A small contrastive image-text model, trained from scratch.
Data: trained on regions of photos with short descriptions (Visual Genome), 203450 training examples, 11.7 epochs.
Rows from block 2 of the text encoder of a small contrastive image-text model, named by matrix and row number. Rows with one number belong to one neuron. Each number is 500 + 25 x the weight over its row's rms, rounded and kept within 0 to 999. All counts start at 0. Numbers have three digits each.
After each neuron's rows are labels from the 100 texts, of 14848, where the neuron reaches its highest value: "fires on" is the input token at the peak. Only what is clearly more common there than usual is listed. The data: regions of photos with short descriptions (Visual Genome). In brackets: how many of the 100, against the usual share in percent.
# fc1: MLP up (text_encoder.blocks.2.mlp.fc1.weight, 768x128), inputs 0-127
# fc2: MLP down (text_encoder.blocks.2.mlp.fc2.weight, 128x768, transposed), outputs 0-127

fc1.753:522493492458453481494514477477499482496477512540479523501543541512510485457546502533519486471505534455529538500467488533480490518525510544532508496508500473502508514503516495510504494488478528528449507473491506497491496500517482462535502502500529454500511514495515491474533481522528500482573524476500479504475475490479496454490480555553516513561483540532473532508538530491483522498492
fc2.753:491461468506506506502448512522496549476540464512514487479458507466475532554468496497508474513541506521517486457508476489494520533498517466507516488541501456488522526477528498508517528523503547502560481470535479505455550503553480475517463517502501540468489446472503507508479508505483488468493514506478554510511505494527492524524491490527493500472504508479506482513458460498472498481494
fires on: "of" (7 vs 2)

fc1.621:500517521524462525493494510532498521499449534523512525518510507510523474474523496466487516483468514521516504465524540484496455497530540509488520510508490460540532456513515484478526500480473485516514473508528502453501505523549466498522519459523483487516493516459511535480527492510471484496517522491541443462509445500496477494484483475514486489479552479521438536472500509500492548539516
fc2.621:486471495476521443546491505499501499509518477499469478500513512488495507536470508530522479521536500484508503524441466516502539484462457478520467526481522520464480524511463515556502497493513490470477522484474508525495483481482528504496479509491516513492525469519495459537466497488534505515495481508470549530531537491490547522501504526495510498524462511507576493497500475500502439437493
fires on: "with" (7 vs 1)

fc1.735:519495443486562453506530487483504509454505522521509523507547543490478462496537508510484512451507524525479493478512501474492504475511486484510468517529515498501485487547481513516461514501495530492537537508441519487483494484519490523499500466529466514440523494505485503430509496521530533508517488521482516541517522504512469484483540488486489482493528503503496546558508524538518514469512
fc2.735:500518498523547510465491474492525472490469474512476558546496524470459514463500524457516561495494499532474502542561510460512515530511454506498483488464509465507470499489510511540487463525523502531492508498520515499493504531521492457496501483470533534486497483498515497503515492509550534540503500555526513511500480494462469483505479508479470491521509510431473504492519484463502512473516
fires on: "green" (44 vs 0.6)

fc1.520:488495514468495456492530520505505499488492497490464525487493485499514557513473532504504509476507504508488556479524510468529443520560571498498539498501499467472498483521509534503520539466486519490523486520476532512508475490486500449536498488527515476520458537505483478485485524498493521535528499478495521482450489533470539560504497470496508487486528444512487497463484520451507505497485
fc2.520:510514489530508561530480496522515518518525528544530506508502492480474448464522461502499504504494498439481443488529491518474531468436481517496460488477494500466502536490499478480464492564506470510490488515516458481501522514516474529478521483477493529498498460485537508516463472500509462465496514531523496503545500496517474482522472526496502496572488516508544492521515504504486497485508
fires on: "with" (7 vs 1)

fc1.222:487488494500495455494461519518471461497496500555474510526486501470530529521503499489489514469501477501477479513506584491549499474482472486476512486518508494514511527501482527512469549528518524530542508518505497526426486475499499487524522502475504536474502513510495481479498521521509479498571486514501518533453498492493487504454458494477537460536518467511472490514504554465509486486515
fc2.222:514536486482490551521487485509493481484483476494507503516500460505519504499537506517521526512465485517468517524506493528501497489473514493491513514556474478495497468479483505530478486494519506486558462484494523517493509507485470543503546528509482503467435525510509479509485523470447470455453561455517435498506510524516506508528463573531506512489506501501510482508503468491514470472469
fires on: "the" (13 vs 5)

fc1.661:508513451499508521493515500535479508532508492517479463478478503492500460468517514469469543489512487514507511499501513488522486547475468494472484483487498473489520510489424480491472474522462526487490550546477514508462506516506507541474494466519510510474475493500468476479521476484487514497504476543474506490476494515448571506496517463519534504490543513493470524466472520539521505438534
fc2.661:480486533500509493516519470534518488508525450530480527529481518508523486471531486463508484491523444471445508490516527541548487503491483466460477493509480475516490496499515500530539480469522477451502528527481509467457565479510475523492523498517472537468503493520533500520482517519511510441499495501508487468510527504489523487493502556503501501461460473497536449510526537482515487494501
fires on: "red" (77 vs 0.6)

fc1.138:495501476454453480482507510493461482496512544519551528489513559502479480517543499526496467497477520513539500511473530483433479524501502519476452493500518499503465499548482508465503471488505506508513551470483534490495511531515543499469509498515518459507499471500499533487493514505495504506505535545525482508484463464536533505487516518561517521496505483523441547518510503498480462505490
fc2.138:490498523490517511511474497436487495488487519511467499455519520515478448539478510529495500501487545479505509503514515523501506540454476543517474498536463479503506557468546510494526451526508503495525497463536533526481491514501488487545487494518553542475476519500491504515516489473487508483477492465512520510457485491518522505521500499502509456508448474521529491533498484427509480466476
fires on: "green" (16 vs 0.6)

fc1.288:462513490520475497486495500532490512516490487503489506516513466508497517517524526474540476554517500486488480467499475460486540469508476493522500452497527534512540512492459522503512533527469502504506536502486560494484509488548495500506479478495523494528518515510514511481440534458465527475498554485577456515470458434534506483499482512473530508497501470477522481502482516507513494498523
fc2.288:536487484465514472521466510476529500489511496508525491483477498502486495494478486490461513439482501531523538532483503496482454503452513496431483517520481490499465481525525470474512486473524506495468456497520476512503499521459526531501558508494458497483526486495494485497571473500560496527509492521465531498536547537497476525527536506524504503504500536517470547514528487489484491488491
fires on: "of" (7 vs 2)

fc1.562:515463524503549542452509519471503475545526490495487531490447535531475492479463482533486489492481494520483522494470501491553485560490520527530527489524505459488520505494523533484517537485493500496489549518488493534493446466508500468517479494493505524493493538466488511543536494512497525533480496443442527537481460517496498499460514510505496523497507504498548506517476515495520481501492
fc2.562:489492472491461526521479492510528527479481529515535486511531477497496485497502517453535577496511493471520516496545508493516541470477505515479501474490504536489480523502488464486482463532508502515513442494499476485503548525462501526512513490486482494509515467562499520476476497487447493468533500555530483514470547478534492527535463476479513521526506518494495445501500479493461526508494
fires on: "white" (7 vs 1.6)

fc1.134:483483460504476475518558503505510428512475523500504501519475502499511478498520502525519515462517472437508522538480468482497432545534479468487490502501513465525506499522477504500466522505466532518479500509503511515509498491497509481458442529493527495525525500465454533454473552496525542474492462519523499492522516500475451462499507510481513501515482496516510480471543493514492488506470
fc2.134:519498541513527517533491488506471536517476480487487493497500554486502475542501498476543502509534527477500475455486497508547504482488494499493505491555494509514512523479477516503489496501490498460490487499478537528475524508499442444521539468539537503495474540496482496502477492543471533516491471493517519539470517486558475488475445514470481504476455510500568534495489519503485473478501
fires on: "on" (9 vs 3); "is" (8 vs 2.4)

fc1.71:500512491498474497501495489501488517474468486522475492548469508540519473495533500479525449487477504475508512474461548505518494528490493521461493498502539489504505487514452488501498488511518525520481554549440489495495527522514478471479467503527490506479476502482534455468482504516507524503589494529488500531506476518459500496482478503504553492499522512491534503474541533465544536470533
fc2.71:492463519545491489576507489486555489514521507527520516514472531513471462502516482488500509483477510460446518490525525521546525553465471471519515537481540494516503482516546472447466492494522481462490528513490507478472515485504490497470485493489491493471496515518524460514465496540477499500520475469543522511525494500472475473511488539500508506479523466522520492464504538484502515457480
fires on: "red" (56 vs 0.6)

fc1.491:481482479422514467496484458495500443539542476494523482497492524470498519479526509491527484500515508528510490506466457495488504480505499566510492520462466562497496489494449509487466516534490515478499498523465497496479478487423516531543515517501502511509472497490518476482520528489526509519497499532483504504505494500504527511474488519505468538505482542511573456522533499502513488496502
fc2.491:535518491557529541434520512529481489454462529516548545514486529547487488522495488505500523501485491472515529478486520479543512503514499473513527460528493452505524515454504489499523518489493477522487454486505486520527537484513490514486504486483497461510531517483544493498495488532472504513527486479500447454451523486499444475495493490482499492485486479517466505518483482534504519538466
fires on: "the" (19 vs 5); "black" (8 vs 1.1)

fc1.575:488495494452529486483467496481511462481498538478543500528481528484476478464518426469489504500505512516498511498493494562477513539516521514542502540464484514493550474518494498455532510471469507494505520516496475474490482505516524514532540524480504505482503484467480474531513495513495484505532457536442474497500499491486486478466541453481509496464500460523555459528498502505520491518504
fc2.575:498486507508480517518512498533502522506471472491485472505561492560516529510456530497527511498519543520492510485513532476521532472505462487485511459526517451526450522462505482525481454494536506502487483471504486551487519456469502526500479450466492512529514511541497510468474515500518513482485489460527505516485529504511508505535488533475481502538531478485456544505490506507473527454465
fires on: "glass" (11 vs 0.1)

fc1.722:530463492462479485502504518480518481489486528464529506497499503478476484508532520495487533547524518505521496479510520510490473519501508476486527458491485505497537471454471496513455527503508551519468445497497508467455509466534520509479504506444518460467476556481491528491475496532468487520487432531495558484545509530477471505510483491529481534504539486530499502489520504500490494508467
fc2.722:483454534538535463493493554495507496536533492494470524437484516514482480505498503481524516476472488508470470534505547533522538512495500473482504582476489465511532515518542496489512457516478449503505471496466486522532501533472484485522470460499459522500487508503482501457498489484509520522513477554513504500529522502492465499492518518489526475501531500475495506528502483521540507465518
fires on: "green" (9 vs 0.6)

fc1.131:476477490530482561532465486523479493493493533494471522510504547511470496499499493457514532510471560502512499509509492532508516524506525515515520518480532512472540464492481550485528533459474512498462520473515505475500507515561479496508526443481467498487492497511506465446460506498495487451495505516512468479452476490457476540508524481486529496483518479486533501502480523479472471517533
fc2.131:504482517470499422492503508479498512508493470510504466484499462518519491520488500543479471451517463504506498507489484450498488475467473496472479488516485500531457555508494422521481464548498478487536485525502499533512485497450538512498500525529513502497521496490498534534544469499541492517499487467505517519550546493560525478507501538517518514524491521515483504494524484509497494468487
fires on: "glass" (8 vs 0.1)

fc1.605:535523511495490458521486488465502524513487518492517514536507539505511464500559505489515494495512482465557518552530484512490464501504485457521491524502512464497488545524468516581481490474457502509477469545471519523511539471495505514471480503536513480514524539510509486485531505474487530481489455539523458490517513495504489504531504458499463488533509478518493521461529493498540509478515
fc2.605:481477553499513542533486483528489537510542561519503500495474477479493471530468534512491480529458489458455505499461482503528505496516499539467540476534498506506460504485551503443527523499496482498491496513492511532490527506465479482497523497476482525448461445512483520500475499531485482513500481435486538499553501519511517507481511484499493518458505502489536488524504506506492489528475
fires on: "red" (17 vs 0.6); "pants" (8 vs 0.1)

fc1.690:521494486522442485485472519501485514503480460515535502532490513543493511505511497501491519466473516474472567517495514504527456507486489501514480497513509510523525522533525505469468522483540463455528504490480494481527480537478509498500522468514504536468493482530486498475506541522510471489549486495464456515470466503546522461493521496547506549474528478517539506519514493478451530451486
fc2.690:469482538553508483490501485533516524545537496558472504494507529544506504483507508500544479522512479476494464517519479529486484498464444540466523480472474509510518470493499453502553532507463456490507490505508505500507504519480486469500518446529510486476519493506497506524518474533465509516500462480533545513513465501499477518503489485465504513530502524487495496560473455467528468482516
fires on: "on" (8 vs 3)

fc1.43:540529510487473493501525481531471531504499491477561461486494502509462508533499536531446530515487532486486519460499526509503499475479484480529535474535493501496495463486484522506466542502502504515548519484480526473482475480480489550530536479510474497473495518474511470494508516507463472515499521537461504540526481526498500483497537520519514502514541452538477523519480515578507495469490
fc2.43:470494502511528548469532497485522492517459497520468560493503541497479503507536494488522503491482483491501462522528488504507543511495464484496492507502525488511503518505527472521538450509531484528498465509497477493520478548505464469513509490483538506434460500505459480487465504495559540533529515542529516469476471485517477545462517520516471485479523492455513489531497485463505521483527
fires on: "green" (15 vs 0.6); "bush" (8 vs 0); "is" (8 vs 2.4); "plant" (8 vs 0)

fc1.705:482526520461517501490529448464459446463534484472496512527504475487482523486549501500504471502473536519468508513499474502500521548474500531522520476530525497489475502507497506477510536502518506505521490547464475481469483546512504517504472499494484489511503476473480499544528515501478489556540463500456511508516520543494518482503526547525441500465487497480526472507500448533475470481494
fc2.705:554503506512498520467492559498532535506472539510490513482499519537511513485420499482504475534512525512481494491489521496499508525513505436500509512515518481514498506524495505509512473464472507543484516445520473525502550438522470506469477483454511507468517543462498503439486504525481499487486493471491506509481493519489468487529496460513506551504529468474453495517496531512515504499494
fires on: "<end>" (28 vs 13.8)

fc1.452:552482515468470459483520497458527457482530487492482536515474515505500536526489509490488463466528467528466477471534512481539509445458501476503485444515535497515506470523496477463517479527520549526497515507438499428520486499527486533511489514498529488512517507545516512445486485502491508517515475536475520504482499496492540519501547484493515494511485502499537506493498531497517493500489
fc2.452:494558500480504552544480509526492514483502533479497522479532492551505499471493552523469467506500537510475513457445472521486490482511455507511483535530482496493501510485536486496467506500532494495538460463550541508477545486469529471527478469503453491513463448464451478519516487525522481502487478498502529512492467490515474499533480489540515517490484494503489519499522489493485515509472
fires on: "of" (8 vs 2)

fc1.654:490467485514499483452514496547507486487524531544500505506469487490506537511513543503509506445512527508461500520474554494521516462466534507467524512459540529463506509505478499512453512470502464531491510527504519493503463515541509455523529505516498516523477537504475480487480479506481486508486505504501488461529514537469510542499501459491524502519499462498515490473495561448512500479438
fc2.654:522529523476488528508496516459473486480486498473507529527454491515465470506454469484513500486505464496502507451510521515492471509488502494544474485540458501506485523498505515461514516502535511488494501449488536479498520477493469538513486516521511542481547514479478513523523472504481484466450518503553495513479492455539501502513478515489522517518445518526522506531520506571488444528524
fires on: "white" (9 vs 1.6); "pink" (8 vs 0.1)

fc1.566:467513528483489463517509507502525475483463519494491458549541511501502474486528444489494515522481484503512504503495542551466533510524492461517477514481518543480482495487493470473504461490491519466547534549508484474520503532525488494475517492484504503481481462500505504505489453504475466487497431545487503500516532468510490496518535473531538506478463490482489497504546478546523448494480
fc2.566:548488494490514535513533502527488516527512479469478478487505511483512525501485541506512501499511535539486508512490446521527477480486488523501534471525464471491515474496469533504509491475505495503453504432492505528445508466500521530510477454523516494502528551484462509496482488525533511491495553437495466533481469532479517465472497541476466511527521472486496496501472497486553527495509
fires on: "the" (11 vs 5)

fc1.28:512521522521502493494553453513519478503484467508519449498524482472501553509556546506534480490510506497505479535455492485483484469536483466453459485492494488494525460481485530502518519511531522496461459519468541494497465518455465512528511506481500496488496452504516518513471539465488544485535513524532485480530534466504531523493463514498504507522489542494483466471505493516507502513527
fc2.28:488516466492503517505487552491514513513524540461471541509468488503526510482505463489469519536476515479493484509517502531512521522474504546521511509543497528494513497526508497516477513475483524475535555491487470480499530463586500487434475501492509499519482553469501489476530460525489467527471506477470494493485492528484454452495532513493473513496481451474459517519486508503502500505516
fires on: "red" (10 vs 0.6)

fc1.46:523473494469454515544509470537538512489496495467526481485540542530492493500526484523512447452510525459539515492498516498497517516502535475528489488504513522500521512554493471494477506495546568513523490521445477522477499525526477504470504506483478524476519493484514504485500530495532482471520521493475430481459468518512487473493502515526500537490489480517481488522479539484481519475453
fc2.46:491475503561541498475435502493513479500543524508455523457514503499449544524474506533530516508513456551532503480514464463518533475493463550459476476475513540522533479469463488531487484477481474504524466493509497500490521499488468493516465454462507510529488489472527515512512534477491506525491495461522512510522529501501480496513494484500495503538486515493496534495501509449518479502513
fires on: "the" (18 vs 5)

fc1.534:517480481511467511471504539516512500517471522518526502502518513523477449463524512477460476471484516471502464487477565487502472501521491521482528496470466528483510504530519516510477528516481487521460520509480547460502523554510481464478496488488507515452476520503484509481490519573511524486511481481482549504468466518540529489509519509515498509495559519496496549537516487536472509464490
fc2.534:516492530552522510460509505520505508461488463546481493502497536471540447478513539483501542525487477496503513476554503534510510517455502520506514497489486469513524458498520483500531478507473502472505512516464542497490465516471540460493490485466483503514442528541534489496456521522502496526504515506515522505517491527514500487554488487484454553526497480503473536508487459459518487494510
fires on: "on" (8 vs 3)

fc1.51:524507506531514501518495477528511483560534501538495507521486489497470497462520495511509494492488521496513469511468506442488508536516507498542475494463492500494556497464496532479510534521480493483525525533483510467481496493517453484489553477493466474467473490454496533514495482461490497525495522450471497509464475456469504501469508493493553529515452484512563501488527505514541460501523
fc2.51:485477458473486524480465530502492500468510532473511485480506490515516474504468491486526555511520484488491540512512495518551504443478472520493529439553497530486453530516483461525499450474528539491483495472494472505495533509491523509489447496486532532519547514560525500487503484505475479498496481512479510527505531525522465510529498559511485496514511500489475469514471486500485525514467
fires on: "on" (8 vs 3)

fc1.314:515503498474520478493469502467451565550508503520524481488502524501561494487493478489505507487485496508493506504448525491513463443523467486514503476489503529514474523467517542529478494481475489509512505566479509490499469505502520479479497517490449509482512522522525480452490507529533537500509423515474479488468494514497498459506537480516480484511468493481486566476526531511497519486482
fc2.314:506502502538448540531513464499464482471515534500474529520514480508452533528475537505530492512503499509506492508508486495502490511525466520497537478526485519509467467524459522496548545472502498522489471506493476478563488498485599534474517505503496502482474497490472500525471518499479475522443514491511525484538504499499526482530467462499494507495490504483477488467495476509475456543507
fires on: "in" (9 vs 1.8)

fc1.84:455479514498501484499492521527510512463478495528471516512515517444528502513520523458449498515477492486501459500489501458498464474531526556426530531534535507494524487504470477466496518486469509488546465530507576508510468517480501538493525488543507502512425492491576505465468495515517515508498501509507500500516507507499518511501532487520491505502492521514476483519503497503494495518497
fc2.84:562540479484555498477513500508502485515521489447524476501460467517481517500551485532534478492502474492489509484504509551511537488482503489520449500517460486523492526506540500513498546477537505500441504470486460505493536473540528492476461479499516491509566475480488475533494487503512462496523543478465525475525531513498502517484477507482506470500496475488490509469512477548518496485491
fires on: "of" (7 vs 2)

fc1.507:483489475488472498507479471515494500481499526470492496494484491484500476481522499467461501513463511481515480493515505508478552508472515535480531527476510511492513513501453496493512508469486552533531524471547516494483479516533505522479530487516555514496552443538483506472449493528474489486507504494475478502496488522528502528522556439501522451472512462491484447518471491549505497525540
fc2.507:521503479458497451488528498480569480523479461487512484498498511516534529515500490473533489469503499522490530524470508472494476493493478528518496501536479481498509532510542513482506549482523481476493470485495486533516518461490527500509457515524434497511466533466490484535519517493519523524493477459531518484474537490486513462487455553477490565490480529499513540522486515493472475482472
fires on: "glass" (7 vs 0.1)

fc1.216:469469514537532509500450475509536483479477544528509495524501499509478497497518510518511475528502519503510442513503461494510527516480475517409492477473542525520502473462485515517515513474491529471455493502503499521517439492483471529512543512506525520466476459518548499471502510486509535482486490498494518514532495513494503527521527519484500520486458532539519482525494532559481469491498
fc2.216:537510480465516493460525522507495486493528476481531491485474477513491496521524485500500504486481477485533538484490488503512503496527546528540498498513461494527555550504495432456444536458503492535526493502478504520540558490509506460486474490528502500531497544522488505527498480473496469550501539471496491497468514472543478501454477494484538478508491484486476497488512456507515529514525
fires on: "on" (9 vs 3)

fc1.215:499511561454530517490487475491520456525477489534492538503450526490486511501498531480479520506486536504499462505510515515473516473520491474480476543501463480484465504533542519460463507493499500493488520542517557469475465475481490475497494499491507504475517505486483499511519507532474517478564479497479477485503525515530506483532474544499562523535491488494504522501496536460498475445539
fc2.215:498507522495517515493504493529439482524512448505518508516540466541512503507491522480548526503482446521489504458483529527503492520483521505485539489492491462553534511489479481495539469498514492492501546506464509517523540487552516541480508491513489493475496522470477453435523481486497498484461490530495511454481460494515539460541499500536475495492455486488513482475528476526506494491496
fires on: "in" (18 vs 1.8)

fc1.93:486520514507536476488496487503488496498521526477510519502501514524506530497507533542512491518508479509497476485495489454501489495415473524443523496537472483486468527525488516531507502507528520508466534517513517530480431540449503507493473523506518481507537504477491486532545542512509456518468459508454512516506505505505503496496477532491453528491456534501511482529474506563474478489490
fc2.93:510529483495491527482536555478536496479467482518490482496477489486499476509484474462493511502518536477522528530513515526498507531565540498543492525477524508486554472493482496442473513487466503516552492471503478481543542452551486494513509498479506522496458512514486494476444466506495551494536542508529472478476511486491486502487499473493525470503496477502490498503513491450496523534522
fires on: "white" (15 vs 1.6); "on" (14 vs 3)

fc1.721:509501536510491480489510517477534480450509532493536534536491494483510445499517500483484480478536508490498462483491492479546499487485546518460506482536503466497498471506490549483493494485506494522488524491519504532579533500488523504533487545533498488441511528513485469477506503536502519486485500496477509454462508447510503481525553481505508479484458473519512524458494539489485519508551
fc2.721:487489496498533523526508503501495516486507449505493488472480507525492507492465538526510529517442505511485539507541485514467495526525472483535499518449497508504503533482504450462514500498537501476499472526487495488457483507486494514463502445464496528535525510477530506533429492451505491551479500535508499488533512538499480512521429473490522513498495539533539477507512481500496492511460
fires on: "of" (7 vs 2)

fc1.678:508524459502486485500559483520526520493463498480515449502502477503516466462503479474469503460482452509484540539508553504461475453522525494514481481530480514545476512490493494447510479514490496534490446487502499454494499499509503519506503506501513531490475501482571546482483480503452492512550485543525510483539507494514489502519462517507473508491492492505443494500514497482507542511485
fc2.678:483523524510484489487482498502489479494524535511497554520504520469516534507518517514529498520498510474485428487449462513507497518487497527526473548503500473461531477506511555542498535493529505462515548536463503500488481518487465470497490453527504475519498512528478471534544532462501492512473516461456489478468509505454479532482530493505492507479499494493531510494464473538520465474495
fires on: "in" (7 vs 1.8)

fc1.197:525503477491428470555487494500537488514515497518522494496545529511493521477527528547495482499494492486521492471496506509518523510512528506535495514504480492488512480518472475511485523480500547528462470526466526502509478513558480490489520500458469508505536489476483468500534504486534469506545498516450463465496481515483499483484505508553494503549516522521485496549452574479510510488504
fc2.197:534486475546553500448457505500506552457509479485497508497474470476448499540497537528545530512505486542516494483512471468506534477529472462483496484488514517490515510478508488540531460552499556527522484489502462489457495516523457463522479465461513531507464514486507504502481525514523518515497536508529524531505501482485468504522490497472497489503521487473496495501462503465486484514507
fires on: "<end>" (31 vs 13.8); "the" (14 vs 5); "white" (9 vs 1.6)

fc1.652:496529498486491533502496483538499468440476447462517464530504541457520484521504487485491528487501468541502534521480505517473446479537519495511545487516503490506488464486462489446511524458488481502476470509482568493489512555497514501511489480523503497539499505480546500496486510523517492465530500551510457492524528490510537557479500503524492497471516481502493480536490506481498514518526
fc2.652:483501521524521479506509534470471564505483517530456522498493469560479538489485527519479487519488541463492455471491514478519545520452518509480459560486501498525468493496513515563501490542509538497481523496509470526472474430514495527493527495475504478497506485527479483491516498490511488507498510467482521513499515529488452469534539498465466510518485487504489523481521490514487484477472
fires on: "in" (16 vs 1.8)

fc1.267:491468491480505469495490544495529520518459532478480473500477520506487519532530506504507511491500538482520487524506456554507560523491462533480474519452526526532519517480492520536476467529518518434493520477484447491472529455486516501504483478485490530477492473510498452483487478485529530467475509494484491483507555515534501524506499507507517511515497531509542516491536537502506463463472
fc2.267:516505491507502534475504458503470456492541479490546518475539493470511503489526484498506514488533465533480510516505489461509472502511519472539535457534460503481495487498521482465509522494494486533532487525510552501525495534508511480486531515535499474519500543499474557513541515501472496516503498464526467498487455470470499472464532507489505472497495469484486454497478443484523536564513
fires on: "the" (12 vs 5)

fc1.741:535513478477490467480520483513507538496541475483471521510497525523523497540555517545454509521501499502528463469509516514489514498532486475508502477509485459452501482472466447483510488494468542509462540549478518520494499511468487505507491505488461447448505511490504500523485525497442484493515495518479524485538492504478512485492495478546529524466557476535509514506524514496482521477540
fc2.741:483491467505550478462501522522495523519510476540452543473473505526466520514495507497504509486520499500488493513538500462536571483509487455480492540516464488504505492493519496494495454531505494500494465483508513502498495527507484498534496485496534564482468485538495474471479486501561543512539503517519527482493520472470462526490501537493456469450489496466546492527515509479503480512534
fires on: "green" (35 vs 0.6); "flowers" (13 vs 0.1)

fc1.145:494459484477497520485501504513502525446486456502504500515523463528497531524494481521486458546485485516494502473532536488518483451517490453487521506521531474529444512525469515487517484513457508508511494495547469518480509509528505473471466513483525505542554522498475472537499488545462492499484495476543473512538470525543511478523503503539495492492500471517466471466477462507461509477518
fc2.145:504519489514490468535522505488515509546502503482483502497494490468483483493504556441483468507520488494495527536475458503468536536462538530492468513482498543493541486465492529481500512504525491474496487492464540500508492476510469522550527500513452498491463486517502512488469532472548523499552516527465520511479508469448495513488496505465505521521472542482559552510518505471511505510505
fires on: "of" (7 vs 2); "." (7 vs 1.8)

fc1.266:524482484471496483498511522483467526497493491490475499520486530493509482493559479422508457475465533478491492511511567492553496504478505472477485505549515512473460532514475468552530509497506503501446547537497505501529488501466503520486481501511497494497520505483509502493466531492489534515494477515517494477517500557461508513470512520515533502454461451496527520498513491505529545477520
fc2.266:509492535544486481490527486497534534468522484513489515533492520474518487494518510469525547500511492492481510494528520503508482534508515454479496472499493495525474505492556478499539491488500522434460518532477486483485502497499464498433466516528494504499468513508499492512448483549514540526523493484532524536545501486501481483513483550473494498465544451517487474539515520470489475458474
fires on: "red" (51 vs 0.6); "orange" (30 vs 0.2)

fc1.55:517484505504465462469474507507499510473490490490522501563509522512476533519522521514465494464472479470480532513493508465556437508509502502463485521515490512517532494533491497508453510480532518440504521510537507458553471537532502477490507479492488536465521506486464521464456516510541506510516467541518530532486467539513483492535520498520519504477487493526497473537486492513510520476520
fc2.55:523521525540490502492522492509493556568483511547477503507526488544495510495518460498535484507514465464474532571492485498499518549462468535454534473498478520516480494521518472535495525500488465513482507511514485467473532527494494475475541469482494467466505515498458504511478478530497508518511477512508526447534455483499510508499478504498522518498534515475478489526494490457482497465515
fires on: "green" (21 vs 0.6); "on" (7 vs 3)

fc1.676:518503506508478489463502482490486466486473457501541534537541508475497492495514468483510485496492470470564512481472487479526512530498509503495472510510524505528515507582482520501478488520526505500452519464493499499481500510512501510522511475523499527525534495497531484446456493507551515485509496520495415492445462466496493482482483512540520524472512490478490510534511502515460546474509
fc2.676:489514543503555474513469508546517545534541538529467488481491510526493533469455542517495484503521508520517479515490501487532498531478518523459499509489450490481519505466502501512467545486461490479549497520478514491492486499506512470456495502488526509476488480513501504520510448529482468507479492484466544506545501530507526524539453479515496528512499529480508486509436470452489494501505
fires on: "the" (12 vs 5); "is" (7 vs 2.4)

fc1.0:505491476481489502483491480510463457496474536501542476472505502506496522504562478509507441491507500509554493519490501455461494495509504475512500496528516506519507488441491525450515502492522542537503493483479493496509470504510526511440473511469545425457481552514490512495511492521501493529536513510548481517507517494506496490509517493527520565516544517521510485511527532483512490530476
fc2.0:488473496482519462523489502448461485519524501537496506479473534499454501547453492491506528451516535463453495498529516504524503545467505504569492512534502452542496545522551491439493453479485492515541467515495505522487520529498493473481475526502484516495494516497501502503489511497498488515501510486474547503500493504476532456537511519535520478548491489502503500507485510486503502460527
fires on: "green" (13 vs 0.6); "on" (8 vs 3); "has" (7 vs 0.3)

fc1.548:566470471536517520533488477559515528498490516515528498491505478507477497493520491509465501499446494492542472520497508517523513483501487496480485485455503465561520482474498496485487511490488494514494484459531470477477561534507444480492551471521447473503516528450488506498505454532457487492483522480530458515499500491519469519497507472510540508497469463509490486507503492509484506533533
fc2.548:451506490501478468478499514475484473483507506506458521471484497521541479519485497496510493503532499484453531505476498465477507512501524520507549472529525570440479543490491491578492476482527533488516500558467506507522470487494506508518472524505516505520479469549498466510500536479535487509511435506454505501501505496479507508484496558493481523528477529514532512510480486499484480497485
fires on: "on" (12 vs 3)

fc1.606:496563495531509477469531477495543500543482512494513509492513480550513509493517514540558472531521485496455492492494499441455522473476503488476506489510507500510486536505499555532491530542523518519476549518504478503481435506486510509470456521492536498467535496494516497517498518489481523477475517495502532504499503481523500540533472540516486514506464468465479461485500531539491476480504
fc2.606:511502469476466553512503558525488503477503479506525516506517502438490506504519500456469515470513532491547512531514471530521495510525523522505500494497473511460546504515472491432506508478480484486544457452484507509511543493510478493517537506493444499532478547515510515498491473485507510530546523517504472487457520476489466477491498489482521483507503494511505513503490463436510531542504
fires on: "on" (8 vs 3)

fc1.401:475479523484508499474462508465467485471508477466540486509529492520484510485502522469483498458472507479467494485527499501514519521493495503458533481523469505541517478509465529507506466406493496495535518490538509453475484538505530504528500528494522482463511545557524531507510495496511528506535494485523496522492491508538521462492472490521532510553479509480547462468491505484473471488486
fc2.401:526503512547498492540500531498517499463516483489523507492488535473530464507475490517492550453513499513514491472553504466478478548544508479506490553523504536542505492481513504512497461518490505500473496534466511483497475503519474506497446462509506488514519474528506459502490531502459524510461474510486528536471557506553537468471482456461485490505471474490503496467510502505509472482468
fires on: "<end>" (38 vs 13.8); "head" (25 vs 0.2); "face" (9 vs 0.1)